config = dict(
    tokenizer='word',
    encoder_norm_position='pre',
    encoder_inner_norm=False,
    encoder_patch_size=[8, 8],
    decoder_layers=12,
    decoder_norm='layernorm',
    decoder_activation='gelu',
    decoder_prefix_bidirectional=False,
    decoder_tie_embeddings=False,
    residual_init='zero_last',
    optimizer='muon',
    muon_scale='match_rms_adamw',
    adamw_lr_other_params=0.002,
    warmup_steps=130,
)
Rows from block 9 of the text decoder of a small audio captioner, named by matrix and row number. Rows with one number belong to one neuron. Each number is 50 + 10 x the weight over its row's rms, rounded and kept within 0 to 99. All counts start at 0. After the name is the row's rms in percent of the matrix's.
After each neuron's rows are labels from the 100 texts, of 14976, where the neuron reaches its highest value: "tokens" is the input token at the peak. Only what is clearly more common there than usual is listed. The data: synthesized solo parts of chorales (CocoChorales).
# fc1: MLP up (decoder.blocks.9.mlp.fc1.weight, 1152x384), inputs 336-383
# fc2: MLP down (decoder.blocks.9.mlp.fc2.weight, 384x1152, transposed), outputs 336-383

fc1.205 072:46 55 52 61 61 73 52 53 61 44 31 52 41 53 54 58 43 67 43 55 41 49 50 58 50 45 58 49 54 46 38 46 51 48 45 42 37 35 55 37 39 44 62 56 68 55 55 45
fc2.205 089:60 47 49 41 43 50 37 61 49 53 47 43 46 57 45 55 47 49 53 35 50 46 57 21 58 67 50 39 62 46 59 53 61 46 35 35 61 39 57 64 54 52 38 67 37 40 52 49
tokens: "d"

fc1.451 133:49 34 46 60 42 56 38 42 58 60 57 50 51 63 39 57 50 59 24 54 36 62 49 61 75 38 51 32 59 59 52 56 45 52 58 47 62 61 55 56 51 47 38 48 19 42 47 62
fc2.451 132:43 34 53 52 56 46 53 67 42 54 36 74 46 56 67 46 61 52 46 34 64 42 61 41 33 63 42 50 45 54 43 47 36 72 23 60 58 44 52 60 54 35 57 49 46 45 52 43
tokens: "oboe"; "a4"; "5"; "4"

fc1.149 094:39 33 35 45 44 37 46 44 38 50 41 53 49 35 57 46 28 53 59 49 34 59 58 46 31 59 81 61 53 57 26 50 39 44 41 51 58 53 42 45 64 43 45 29 58 43 53 44
fc2.149 102:47 57 51 45 64 31 45 43 51 52 42 52 26 29 46 56 57 54 60 57 83 36 49 38 55 44 51 51 59 52 28 41 44 22 34 48 50 47 56 58 60 57 47 53 62 40 47 49
tokens: "oboe"; "#"

fc1.420 090:53 53 43 47 47 58 61 33 50 41 45 29 49 47 36 64 55 63 51 49 67 71 58 49 40 33 54 61 59 57 61 55 31 35 42 51 45 44 51 52 55 45 56 30 51 46 50 48
fc2.420 109:37 49 56 47 34 39 66 53 56 42 49 56 70 54 50 49 49 51 57 52 49 49 53 64 64 40 45 55 80 45 50 47 38 38 59 42 48 54 38 55 48 41 48 40 35 40 43 41
tokens: "#"; "horn"; "g5"; "d5"

fc1.637 089:28 59 54 48 34 70 41 40 44 44 44 51 54 71 54 53 58 44 53 47 53 48 49 60 41 53 59 37 34 46 41 42 44 71 23 47 43 58 68 44 39 53 69 42 47 46 45 52
fc2.637 085:56 42 66 67 33 66 27 39 49 47 57 53 47 55 52 52 42 47 28 62 67 39 35 35 48 41 65 46 66 51 45 55 47 53 70 64 46 47 57 63 58 48 55 46 61 62 58 45
tokens: "g5"; "c5"

fc1.599 077:38 53 31 33 43 55 52 41 42 52 55 52 58 52 43 64 65 54 34 57 48 57 58 53 62 45 58 53 73 52 22 60 41 35 31 43 42 56 30 42 32 52 40 63 42 35 37 39
fc2.599 095:59 54 55 59 46 47 59 45 44 56 61 57 32 53 75 53 66 37 44 41 68 56 49 40 49 38 54 55 31 68 57 48 66 27 48 69 57 37 52 50 36 53 38 37 64 59 39 60
tokens: "g5"; "g3"; "g4"

fc1.60 089:57 38 74 41 55 57 51 50 53 77 49 63 53 55 33 50 46 56 33 37 60 66 56 40 42 40 52 49 53 47 51 43 60 43 48 48 65 43 49 47 44 52 54 67 51 39 47 57
fc2.60 105:51 37 37 67 54 47 39 29 53 48 68 52 42 55 54 56 44 49 35 49 54 42 58 63 51 65 49 31 46 45 55 63 62 48 59 40 51 68 57 50 70 54 54 62 54 59 52 57
tokens: "g5"; "4"; "c5"; "e5"

fc1.645 133:53 40 62 52 42 44 65 39 54 37 52 49 52 53 56 42 42 55 47 42 54 41 72 50 40 54 68 46 50 56 54 69 45 40 52 67 47 68 54 14 53 50 63 57 44 44 60 61
fc2.645 160:52 35 51 70 50 49 54 44 62 46 57 57 65 60 41 56 45 59 42 56 63 40 54 66 32 48 52 49 60 40 60 47 50 23 68 63 68 34 55 31 61 51 65 24 49 44 67 58
tokens: "bass"

fc1.351 079:54 41 45 33 65 55 50 59 50 56 50 33 44 53 57 46 44 25 37 46 37 48 56 52 53 64 31 37 56 53 33 38 50 46 36 44 55 65 55 46 49 46 29 54 47 49 55 47
fc2.351 092:41 36 31 43 40 40 53 45 35 46 58 62 43 71 65 51 52 54 68 47 27 61 58 53 55 37 46 34 55 51 49 44 54 52 51 62 53 68 42 47 66 34 48 43 48 58 43 49
tokens: ":"; "d4"; "a3"

fc1.322 118:47 64 55 35 39 56 45 55 61 58 56 58 58 35 45 68 45 45 34 50 54 47 30 56 42 55 68 55 38 51 48 35 53 53 46 27 55 63 43 42 50 53 66 55 60 54 52 53
fc2.322 105:53 61 63 66 46 61 48 50 47 55 56 57 34 48 56 52 39 50 60 41 50 46 51 29 43 48 60 46 57 63 50 56 45 38 22 45 61 57 42 47 63 67 35 51 41 47 63 62
tokens: ":"; "g5"; "5"

fc1.251 089:41 47 38 50 52 47 55 51 32 59 51 26 52 68 49 57 64 52 62 32 56 37 40 59 28 67 64 67 53 45 54 56 50 50 42 63 24 66 36 61 30 57 53 47 51 54 34 78
fc2.251 107:62 46 58 55 54 42 50 55 55 58 47 63 45 45 48 41 50 37 52 83 50 61 45 61 52 60 58 68 34 39 66 43 39 55 79 39 40 38 55 52 56 56 48 49 50 56 52 41
tokens: "g5"; "5"

fc1.364 106:43 60 49 54 50 46 63 57 44 44 52 53 50 53 57 65 56 30 56 38 58 47 52 57 44 54 49 45 47 41 55 34 43 58 46 53 49 40 41 50 66 47 63 56 42 30 58 59
fc2.364 096:67 62 35 55 63 34 65 45 68 65 58 47 62 58 42 56 48 50 46 59 52 53 64 43 44 49 57 67 66 41 40 47 72 42 49 41 27 21 66 33 46 63 50 64 76 53 39 39
tokens: "g5"; "g3"; "g4"

fc1.86 092:39 61 46 46 32 22 55 50 46 64 58 48 60 39 48 45 54 35 48 55 41 51 56 63 51 57 38 59 54 49 39 49 39 44 59 50 60 53 39 56 60 45 49 55 32 64 58 54
fc2.86 089:38 41 54 49 58 32 44 52 58 61 41 56 56 45 61 46 50 40 56 60 50 66 57 51 53 80 63 62 35 67 58 44 37 61 65 54 41 58 53 48 40 51 58 67 53 59 57 46
tokens: ":"; "4"; "e3"; "3"

fc1.441 085:47 38 57 41 44 73 46 44 51 40 46 56 47 60 48 44 47 45 55 44 40 73 25 42 53 50 40 54 60 63 26 63 59 50 45 74 47 40 46 39 62 50 51 43 43 52 39 63
fc2.441 102:62 35 65 48 45 37 64 62 50 39 46 54 48 52 62 68 42 64 49 47 54 48 69 61 51 35 48 38 45 33 55 30 62 55 52 63 43 65 45 31 48 53 65 53 43 49 55 47
tokens: "d"; "c5"; "e5"; "f5"

fc1.438 270:39 37 71 54 58 45 45 70 47 41 50 47 59 60 46 50 52 44 59 37 51 38 60 52 55 60 51 45 44 57 49 59 52 52 50 63 48 65 59 30 60 58 68 33 61 41 71 58
fc2.438 168:40 51 50 60 40 51 46 50 66 52 32 51 57 68 49 47 40 45 47 44 43 27 43 44 49 51 23 48 48 55 57 32 54 51 88 46 69 59 74 52 54 51 70 44 44 56 58 54
tokens: "bass"; "b4"; "f4"

fc1.344 116:49 48 37 48 64 56 49 36 47 39 57 53 58 44 47 50 47 55 56 58 69 55 61 47 52 51 54 63 56 57 48 75 40 67 77 47 49 63 60 29 46 55 47 44 62 48 64 70
fc2.344 131:40 72 42 58 50 30 51 58 38 60 39 41 54 50 63 51 47 69 37 51 64 42 63 52 37 32 51 30 47 48 55 59 53 41 77 60 47 56 78 56 61 57 52 42 53 47 44 45
tokens: "bass"; "bassoon"

fc1.588 086:54 42 48 32 49 60 55 54 36 61 58 67 52 57 32 52 32 50 56 28 39 60 55 49 44 53 47 71 42 56 33 52 57 40 52 37 62 45 53 38 38 46 60 65 56 57 64 51
fc2.588 101:47 46 59 64 37 61 40 39 50 40 54 57 61 51 45 39 66 66 36 66 27 48 50 44 52 38 26 55 59 53 61 40 46 39 50 49 54 50 65 58 69 64 56 41 54 40 62 52
tokens: "a3"; "3"; "f3"; "a5"

fc1.632 070:45 51 24 35 46 52 43 63 55 46 53 20 46 60 50 57 49 47 30 61 61 33 33 51 55 56 52 33 59 49 47 49 51 35 41 56 44 43 51 67 44 55 42 49 48 57 63 42
fc2.632 089:33 57 58 46 60 40 65 66 54 64 41 46 70 57 36 49 48 48 58 39 48 65 68 59 46 48 48 35 49 67 51 39 49 44 47 28 70 47 65 45 69 52 45 50 47 36 49 71
tokens: "#"

fc1.282 203:61 44 60 36 34 45 51 62 41 59 57 60 61 44 46 56 46 58 47 48 12 48 57 54 52 49 46 58 51 52 43 37 33 54 36 39 45 69 52 63 62 52 35 39 33 60 75 57
fc2.282 139:42 48 55 57 57 25 49 57 47 64 41 55 59 59 48 49 45 54 39 32 52 55 45 47 37 42 31 44 49 46 47 49 44 52 90 66 38 63 51 53 81 63 56 64 50 53 59 41
tokens: ":"; "3"; "4"

fc1.717 142:45 49 42 39 42 55 55 56 50 66 41 56 46 46 50 49 71 56 68 48 59 58 54 57 41 57 50 55 55 44 29 52 41 51 33 38 56 50 72 71 37 30 53 50 53 50 63 47
fc2.717 118:48 55 40 52 55 48 35 58 56 49 32 33 60 56 41 55 35 55 58 58 40 60 47 46 37 76 52 52 38 44 44 55 53 46 32 53 69 46 49 41 27 60 37 46 55 46 54 52
tokens: "#"; "5"; "c5"; "f5"

fc1.506 113:47 47 37 51 43 53 53 49 31 68 42 57 63 54 51 51 41 58 47 51 35 42 63 47 56 45 64 30 46 46 53 39 39 43 61 67 68 52 58 54 52 43 38 45 42 28 50 53
fc2.506 136:56 57 54 68 66 59 60 44 34 49 43 53 54 44 53 43 35 54 50 59 41 57 40 30 44 29 38 52 55 49 61 65 38 62 24 56 50 53 40 40 61 55 40 48 46 57 46 22
tokens: "oboe"

fc1.626 063:66 55 53 44 47 59 53 64 55 61 48 51 32 52 33 39 48 27 52 47 50 50 59 49 59 62 45 73 50 45 47 46 58 33 52 41 35 62 30 49 44 45 31 55 65 48 59 49
fc2.626 070:50 60 44 41 62 81 41 45 49 64 41 48 38 81 53 61 44 39 52 63 38 50 57 47 61 53 44 30 56 57 52 58 44 60 42 73 66 61 62 46 52 41 61 25 54 41 49 45
tokens: "g5"; "5"

fc1.40 092:56 67 46 38 54 54 63 66 50 51 49 47 36 44 52 48 42 35 64 42 25 48 40 17 56 27 52 50 58 36 48 54 50 56 61 38 56 45 61 36 31 61 68 43 57 39 57 52
fc2.40 131:44 51 41 54 45 45 37 48 51 51 49 65 31 43 40 40 52 52 42 46 44 42 44 57 41 42 56 44 57 54 48 47 28 55 56 54 56 62 54 56 43 67 43 50 66 63 34 53
tokens: "#"; "trombone"

fc1.243 136:48 53 36 48 43 56 44 69 59 78 40 47 53 63 53 56 54 45 59 54 55 43 36 46 43 48 50 61 52 48 39 58 51 33 37 42 40 49 57 43 64 38 55 59 60 48 62 67
fc2.243 128:53 65 64 41 48 74 57 42 60 57 62 54 48 64 60 53 62 59 43 52 50 70 50 37 54 68 68 64 57 55 53 63 46 52 26 45 64 59 41 36 51 58 53 37 46 44 57 56
tokens: "g5"; ":"; "5"

fc1.767 108:41 62 35 36 65 42 36 47 28 32 56 68 51 52 46 50 60 62 58 49 48 42 51 41 27 62 73 67 56 36 57 46 51 29 45 54 49 37 36 44 55 58 55 50 43 50 41 43
fc2.767 116:38 44 44 62 56 42 47 58 38 56 52 49 58 49 43 46 44 52 34 47 51 38 67 40 55 55 50 54 51 40 39 53 48 50 33 58 54 62 31 50 34 50 64 36 53 53 62 51
tokens: "a3"; "c4"; "a4"

fc1.187 086:61 47 42 29 46 49 67 57 42 50 52 47 53 54 28 58 43 39 70 51 50 58 47 57 58 44 44 51 50 45 40 51 50 65 53 53 55 40 57 48 48 42 52 71 51 64 41 61
fc2.187 093:47 45 69 43 47 47 62 45 62 39 53 60 49 32 53 68 48 42 54 65 26 42 54 40 60 48 62 48 62 48 43 51 34 56 56 38 54 62 37 43 44 48 41 62 51 35 61 48
tokens: "d"; "d4"; "3"; "a"

fc1.264 096:51 32 41 44 42 67 31 45 50 40 54 36 53 66 48 45 53 30 71 60 19 43 61 41 57 42 57 55 47 75 54 42 64 38 46 65 52 53 70 50 43 44 63 64 39 37 53 55
fc2.264 103:52 51 56 57 43 60 43 46 44 36 66 51 46 46 64 40 62 41 67 41 40 46 42 33 62 54 46 29 52 38 62 51 55 49 46 63 37 53 48 38 64 38 58 53 41 63 50 60
tokens: "#"