config.yaml
time_shift_ms: 100
win_length: 400
tokenizer: "word"
encoder_arch: "mlp_mixer"
encoder_norm: "layernorm"
encoder_activation: "quick_gelu"
encoder_layer_scale_init: 0.1
encoder_width: 256
fusion: "prefix"
decoder_layers: 12
decoder_norm: "layernorm"
decoder_activation: "gelu"
decoder_bias: "all"
decoder_connector: "mlp"
adamw_lr_other_params: 0.002
Rows from block 2 of the text decoder, named by matrix and row number. Rows with one number belong to one attention dimension. Each number is 50 + 15 x the weight over its row's rms, rounded and kept within 0 to 99. All counts start at 0. After the name is the row's rms in percent of the matrix's.
# v: attention query, key and value (stacked) (decoder.blocks.2.attn.qkv.weight, 1152x384, the v third), inputs 128-191
# proj: attention output (decoder.blocks.2.attn.proj.weight, 384x384, transposed), outputs 128-191
v.183 106:55 34 46 51 42 56 28 58 59 44 58 44 34 07 56 67 23 74 40 43 57 45 64 51 25 32 57 70 65 44 35 29 35 41 68 49 51 67 65 54 62 61 77 87 55 52 58 61 84 36 35 56 61 52 40 65 76 44 30 76 37 53 52 53
v.184 106:30 60 40 38 71 47 71 23 81 70 44 39 51 70 54 58 20 36 71 49 49 50 24 55 79 57 40 61 48 27 52 46 69 41 51 33 73 61 56 35 27 57 24 58 64 51 59 27 51 23 75 51 62 76 47 71 37 54 68 63 37 19 36 39
v.185 105:21 49 66 66 90 53 91 52 57 51 63 51 64 68 39 60 43 41 57 63 39 56 46 58 58 32 71 78 43 69 45 54 61 22 58 42 69 44 31 57 90 43 46 28 56 54 41 21 17 83 27 56 75 53 64 52 51 36 62 44 44 71 31 61
v.186 098:46 50 37 32 42 37 67 49 41 76 60 54 38 80 32 42 41 34 58 55 62 40 33 41 50 68 65 47 64 45 77 38 40 36 68 54 49 56 52 44 54 67 33 78 34 42 55 33 63 42 42 64 75 51 53 63 33 74 52 59 51 61 29 45
v.187 095:36 54 49 27 44 67 43 79 42 67 50 59 60 37 25 59 74 45 20 32 47 49 45 57 48 34 63 56 44 32 51 68 40 43 57 31 34 61 34 51 45 41 40 58 63 32 63 41 08 63 45 42 50 72 66 53 40 60 40 67 52 37 49 45
v.188 106:69 63 64 65 48 66 24 71 76 81 55 23 49 54 60 53 47 64 64 40 53 37 56 46 42 40 40 80 46 44 44 54 37 42 57 49 27 58 63 59 63 48 25 39 83 41 52 61 46 38 65 67 34 52 64 61 55 52 62 37 91 66 40 30
v.189 104:35 83 37 60 36 36 50 39 58 32 55 57 43 53 66 34 51 42 40 59 58 42 38 74 60 71 44 32 52 75 70 29 17 62 77 53 47 43 47 51 37 59 64 51 48 43 53 36 44 48 33 59 34 44 28 33 44 77 43 47 62 76 42 41
v.190 108:49 55 66 80 25 40 50 80 67 53 50 73 52 57 70 33 50 64 48 82 55 66 77 86 41 46 55 41 54 46 36 25 46 51 30 44 39 46 25 57 40 32 37 39 36 68 43 48 72 48 67 18 28 31 52 25 29 45 45 34 61 42 60 36
v.191 108:44 62 50 31 80 50 84 24 69 74 84 57 64 61 59 48 21 60 66 52 74 43 37 43 68 58 36 48 47 38 52 57 31 35 51 35 48 55 54 58 71 71 36 54 57 39 38 26 67 50 40 60 73 59 58 45 36 66 66 21 49 52 15 50
v.192 088:21 36 18 52 39 46 27 44 55 21 48 37 70 45 45 75 49 44 61 74 29 69 37 63 61 53 76 72 64 28 36 51 40 45 44 36 79 47 23 40 67 58 31 57 50 57 30 34 54 48 69 50 46 44 65 43 40 63 63 29 37 38 48 39
v.193 101:47 23 45 48 79 43 58 61 60 32 54 77 58 60 39 41 82 27 55 54 42 59 37 41 65 48 44 59 47 28 24 63 63 50 50 52 28 47 61 63 67 69 34 32 49 58 64 53 25 34 77 42 62 38 55 43 51 40 28 32 38 40 54 28
v.194 098:41 48 74 44 49 45 55 53 64 36 77 49 33 33 66 70 88 54 62 35 60 46 56 58 51 59 46 61 40 32 49 52 36 51 46 51 72 20 48 36 70 48 41 45 59 53 32 42 54 76 65 53 69 35 64 66 63 37 51 44 37 39 46 54
v.195 089:54 41 57 19 41 46 36 68 49 45 47 73 53 52 36 38 55 36 50 25 53 30 39 43 42 29 63 62 73 46 67 52 37 63 45 39 66 56 35 16 56 39 36 61 61 54 34 38 82 43 46 27 53 68 42 56 56 56 54 48 56 43 44 40
v.196 097:33 40 43 55 39 22 56 65 67 32 54 29 39 45 40 59 53 17 58 79 62 75 54 55 73 63 52 65 44 46 46 52 44 42 50 51 49 43 35 20 49 38 54 57 47 63 49 47 48 48 22 57 45 54 44 67 27 35 60 52 59 40 54 37
v.197 084:62 58 75 43 63 91 80 64 58 42 42 30 55 76 47 47 35 74 38 54 72 54 24 45 45 48 43 47 36 42 53 60 46 68 57 65 33 51 73 39 53 57 59 35 62 31 55 74 39 65 50 44 69 63 51 63 56 72 58 32 52 42 46 47
v.198 093:44 38 65 54 17 52 84 35 79 21 58 32 37 63 74 34 43 39 51 53 68 53 25 51 55 09 45 61 48 41 43 41 59 62 47 56 72 33 49 37 37 27 61 56 42 69 57 64 69 35 21 82 39 36 58 41 46 70 57 59 48 33 60 33
v.199 099:56 46 42 29 57 49 60 56 37 55 55 29 22 57 48 62 51 48 53 86 36 41 22 49 79 74 43 56 04 45 48 42 41 57 49 61 55 55 53 40 49 20 71 35 71 37 64 48 66 65 62 31 53 28 59 52 49 58 54 60 42 56 77 18
v.200 093:41 41 39 59 36 46 56 39 64 45 68 44 67 51 30 31 36 31 50 56 45 61 59 63 23 50 64 69 54 78 61 65 73 36 59 47 39 44 78 62 32 72 41 58 68 38 55 48 34 59 48 32 35 26 63 29 40 49 45 66 55 50 33 79
v.201 088:50 20 66 51 65 19 66 67 70 41 56 52 33 42 42 63 54 75 35 66 50 28 20 55 52 67 57 49 23 47 39 68 55 40 22 51 58 59 56 55 51 69 70 62 65 24 60 66 24 41 63 58 60 44 36 61 72 24 61 42 39 48 42 54
v.202 101:58 64 69 64 54 23 70 35 53 60 57 38 48 58 46 44 61 30 46 67 73 53 77 55 37 29 57 57 36 30 39 23 55 59 64 44 38 32 43 52 46 35 79 11 44 59 41 46 27 24 33 57 38 54 41 44 37 78 29 61 51 33 58 59
v.203 091:44 35 47 62 39 73 02 64 31 56 79 50 43 33 61 34 43 62 62 45 46 37 72 50 54 36 69 59 58 52 37 56 45 72 31 67 63 32 62 47 21 50 46 03 50 29 38 32 44 47 57 34 58 35 53 40 58 53 66 67 63 56 36 36
v.204 101:53 52 46 38 58 27 52 44 39 71 64 48 40 57 68 57 72 63 51 53 47 55 72 50 46 58 51 10 49 57 52 53 56 69 16 60 36 57 77 84 33 46 63 64 43 59 73 62 69 64 40 60 62 61 76 48 23 39 42 55 42 78 70 26
v.205 103:30 07 25 39 57 38 40 79 43 42 32 62 52 56 70 46 41 83 45 79 51 35 34 58 67 56 62 29 59 37 46 45 34 57 62 53 49 74 24 55 69 36 58 26 63 33 49 62 69 47 61 56 61 43 79 44 50 52 57 37 31 29 65 37
v.206 100:34 44 48 62 63 54 66 74 38 72 35 61 44 83 65 44 88 86 61 45 48 54 33 51 33 38 45 40 51 38 60 53 59 34 57 36 70 41 71 63 48 64 52 68 41 35 54 50 21 32 76 63 67 34 69 65 62 43 51 35 40 50 33 53
v.207 098:35 55 67 75 34 51 65 56 75 66 49 65 54 49 35 45 56 61 33 32 49 16 41 58 24 31 51 33 43 29 54 41 66 48 68 46 58 38 55 63 43 74 56 61 14 39 31 37 62 37 59 73 47 64 34 52 47 40 65 50 30 58 58 59
proj.183 100:40 54 53 78 53 51 37 63 58 48 24 29 50 41 48 54 58 57 58 54 77 41 52 52 51 53 53 45 36 59 32 74 58 28 42 43 38 11 38 46 68 39 31 44 68 42 63 32 46 22 57 29 33 57 42 25 35 66 61 55 59 49 57 92
proj.184 103:41 48 53 42 32 65 29 51 56 48 35 43 33 79 47 62 82 48 49 72 42 64 50 48 25 44 31 46 52 75 41 49 38 52 26 30 46 39 22 40 62 73 57 44 33 23 42 65 74 77 31 83 26 51 48 69 51 37 23 33 50 66 60 39
proj.185 104:58 35 59 60 46 61 59 53 63 41 25 61 32 47 26 36 51 60 56 68 58 30 27 26 46 37 45 48 47 23 53 37 52 60 57 65 65 25 33 50 67 59 49 31 28 39 54 61 42 29 55 74 64 56 48 46 54 49 68 51 59 50 55 59
proj.186 097:53 55 54 33 59 51 32 33 62 42 58 40 58 72 65 65 53 59 55 39 49 69 45 71 74 66 57 60 41 57 35 68 33 43 04 60 75 51 50 48 52 64 43 45 32 30 39 39 40 58 31 65 56 30 41 44 66 34 44 70 27 50 39 22
proj.187 089:51 24 57 45 28 69 37 44 42 49 51 39 49 61 20 34 36 56 59 67 40 51 53 48 44 44 23 39 53 56 18 32 62 53 35 72 55 42 23 65 26 61 48 22 54 27 44 52 67 69 71 56 60 50 42 35 56 45 44 51 57 70 37 53
proj.188 104:42 46 52 59 72 40 49 39 56 43 51 45 31 20 79 62 47 48 44 44 50 53 72 56 50 35 66 23 54 58 70 40 63 33 58 23 44 69 79 31 56 79 77 60 68 61 24 43 46 44 38 43 70 27 45 39 24 57 49 29 50 27 54 49
proj.189 102:28 59 43 44 44 56 40 50 46 46 40 36 63 36 42 62 39 32 77 22 28 31 70 78 57 46 53 68 48 62 53 70 28 68 57 61 23 48 73 66 51 55 58 56 61 48 25 58 79 51 53 72 73 39 44 38 66 22 28 24 27 43 58 51
proj.190 105:22 41 80 44 50 38 78 67 43 42 40 72 60 42 68 57 58 51 56 33 35 56 41 29 79 62 47 39 65 48 48 35 99 50 62 35 51 51 47 32 71 56 43 51 25 26 54 55 53 25 58 68 72 66 41 25 48 35 62 47 32 49 67 46
proj.191 101:32 45 35 66 48 56 45 48 38 36 47 56 45 47 37 52 63 43 37 52 37 55 27 64 60 39 47 56 14 49 25 45 33 49 67 62 74 62 69 68 72 70 28 52 29 57 49 74 39 64 53 71 62 44 42 54 46 59 50 09 51 53 43 58
proj.192 088:30 41 75 48 63 52 23 51 45 63 47 48 66 38 60 48 66 57 75 25 41 40 53 34 65 47 26 55 32 89 48 39 41 50 42 50 10 55 52 33 65 80 61 72 65 38 65 59 40 43 72 53 64 59 39 38 52 31 39 67 81 55 29 51
proj.193 102:31 63 75 50 21 37 52 27 65 43 50 42 40 33 25 53 33 40 63 67 50 76 73 40 44 45 48 65 70 68 56 44 23 42 50 76 19 67 19 67 53 50 32 46 75 60 54 33 43 25 25 46 27 54 43 45 65 31 62 58 31 63 36 38
proj.194 096:18 62 42 58 66 55 37 45 67 64 62 40 49 65 79 45 91 61 75 58 66 59 54 51 64 41 49 35 42 48 69 63 61 55 52 51 47 53 59 65 65 85 56 78 61 47 78 60 61 44 60 50 55 55 65 43 48 41 46 44 76 66 29 31
proj.195 092:40 57 44 46 63 59 52 33 34 59 64 61 56 98 87 48 60 44 18 51 57 58 64 68 45 68 40 49 57 49 71 76 73 62 73 34 48 82 82 20 42 80 87 69 60 35 69 81 56 56 62 23 55 35 51 32 34 31 45 69 67 50 61 52
proj.196 100:39 44 74 53 45 38 53 24 21 55 37 41 66 52 66 51 31 23 38 75 39 35 60 46 55 56 57 19 52 48 50 35 67 59 35 39 31 75 33 50 47 31 47 63 66 48 69 39 67 37 51 24 25 50 35 41 37 44 31 51 38 47 27 63
proj.197 085:63 69 48 40 74 45 66 34 65 45 57 45 53 46 68 55 83 47 42 82 68 15 46 27 44 49 47 76 66 47 68 64 55 51 69 45 67 52 29 62 38 51 58 51 51 61 25 30 75 41 64 65 37 35 68 55 73 70 58 28 70 71 63 42
proj.198 090:56 55 44 76 56 54 42 58 45 54 46 50 55 19 32 45 46 09 14 77 33 76 59 61 55 53 65 27 57 66 62 36 34 57 44 25 58 46 44 48 39 39 69 50 24 71 43 18 51 56 51 43 20 36 63 55 74 93 72 55 58 38 48 57
proj.199 098:39 59 62 41 53 45 37 50 53 43 22 28 67 66 87 37 65 26 67 66 37 76 71 73 44 36 44 55 64 35 49 42 54 43 61 44 44 56 64 73 57 66 57 36 42 65 57 79 33 59 54 30 52 42 48 41 36 53 49 45 60 45 22 61
proj.200 092:41 58 70 43 71 45 25 59 46 39 51 62 43 63 29 56 34 82 31 16 35 53 44 54 49 51 63 40 39 56 38 41 52 70 37 68 67 47 34 40 55 63 74 57 66 42 39 65 56 62 33 76 50 34 60 55 51 48 34 51 43 57 44 38
proj.201 091:61 62 14 47 71 50 30 34 62 42 42 47 34 34 16 75 53 42 67 61 26 25 70 33 45 59 49 52 71 61 59 58 43 75 54 45 66 47 60 39 55 30 38 64 46 37 30 30 85 85 43 46 64 55 49 51 59 34 17 26 53 64 70 36
proj.202 091:24 44 58 67 45 59 37 35 70 43 66 17 62 34 64 42 24 47 58 35 27 99 41 13 53 56 52 52 27 45 33 53 63 48 51 70 04 37 61 54 44 51 62 61 67 69 80 50 25 29 50 75 45 53 47 62 33 59 63 39 23 62 54 82
proj.203 087:24 33 49 49 62 47 43 63 51 59 56 32 27 52 70 38 34 56 48 43 57 20 40 77 20 27 55 51 47 50 42 45 53 34 54 33 50 50 49 50 60 44 74 64 46 51 52 67 45 42 45 22 45 69 54 41 35 29 41 58 26 22 62 46
proj.204 099:58 53 21 57 24 39 69 49 69 48 47 44 41 40 40 55 42 28 48 66 47 53 62 73 55 41 61 26 74 46 67 52 32 52 47 26 39 40 62 27 64 25 54 40 33 66 53 53 52 54 35 55 33 57 40 46 68 28 50 44 36 34 50 64
proj.205 100:72 54 51 33 64 52 31 43 43 39 63 43 42 41 52 68 52 43 42 50 68 14 55 45 51 63 30 56 36 43 60 57 55 47 53 58 58 35 44 46 63 45 59 46 61 68 50 79 22 62 38 48 52 48 43 49 48 44 52 52 54 77 47 73
proj.206 102:57 81 66 70 53 44 51 42 81 48 39 52 42 66 54 61 48 73 48 63 21 27 57 36 66 47 56 18 65 65 26 41 44 68 66 64 64 34 54 51 37 43 38 71 59 31 36 70 78 51 67 49 45 22 45 61 43 55 31 42 39 73 28 60
proj.207 092:50 74 60 34 33 57 53 78 61 32 48 61 73 34 78 64 61 44 62 81 48 43 23 53 70 50 49 71 69 48 25 38 34 29 55 54 50 38 62 53 40 65 33 58 71 37 37 82 65 52 48 54 50 68 38 65 59 37 53 50 39 47 50 70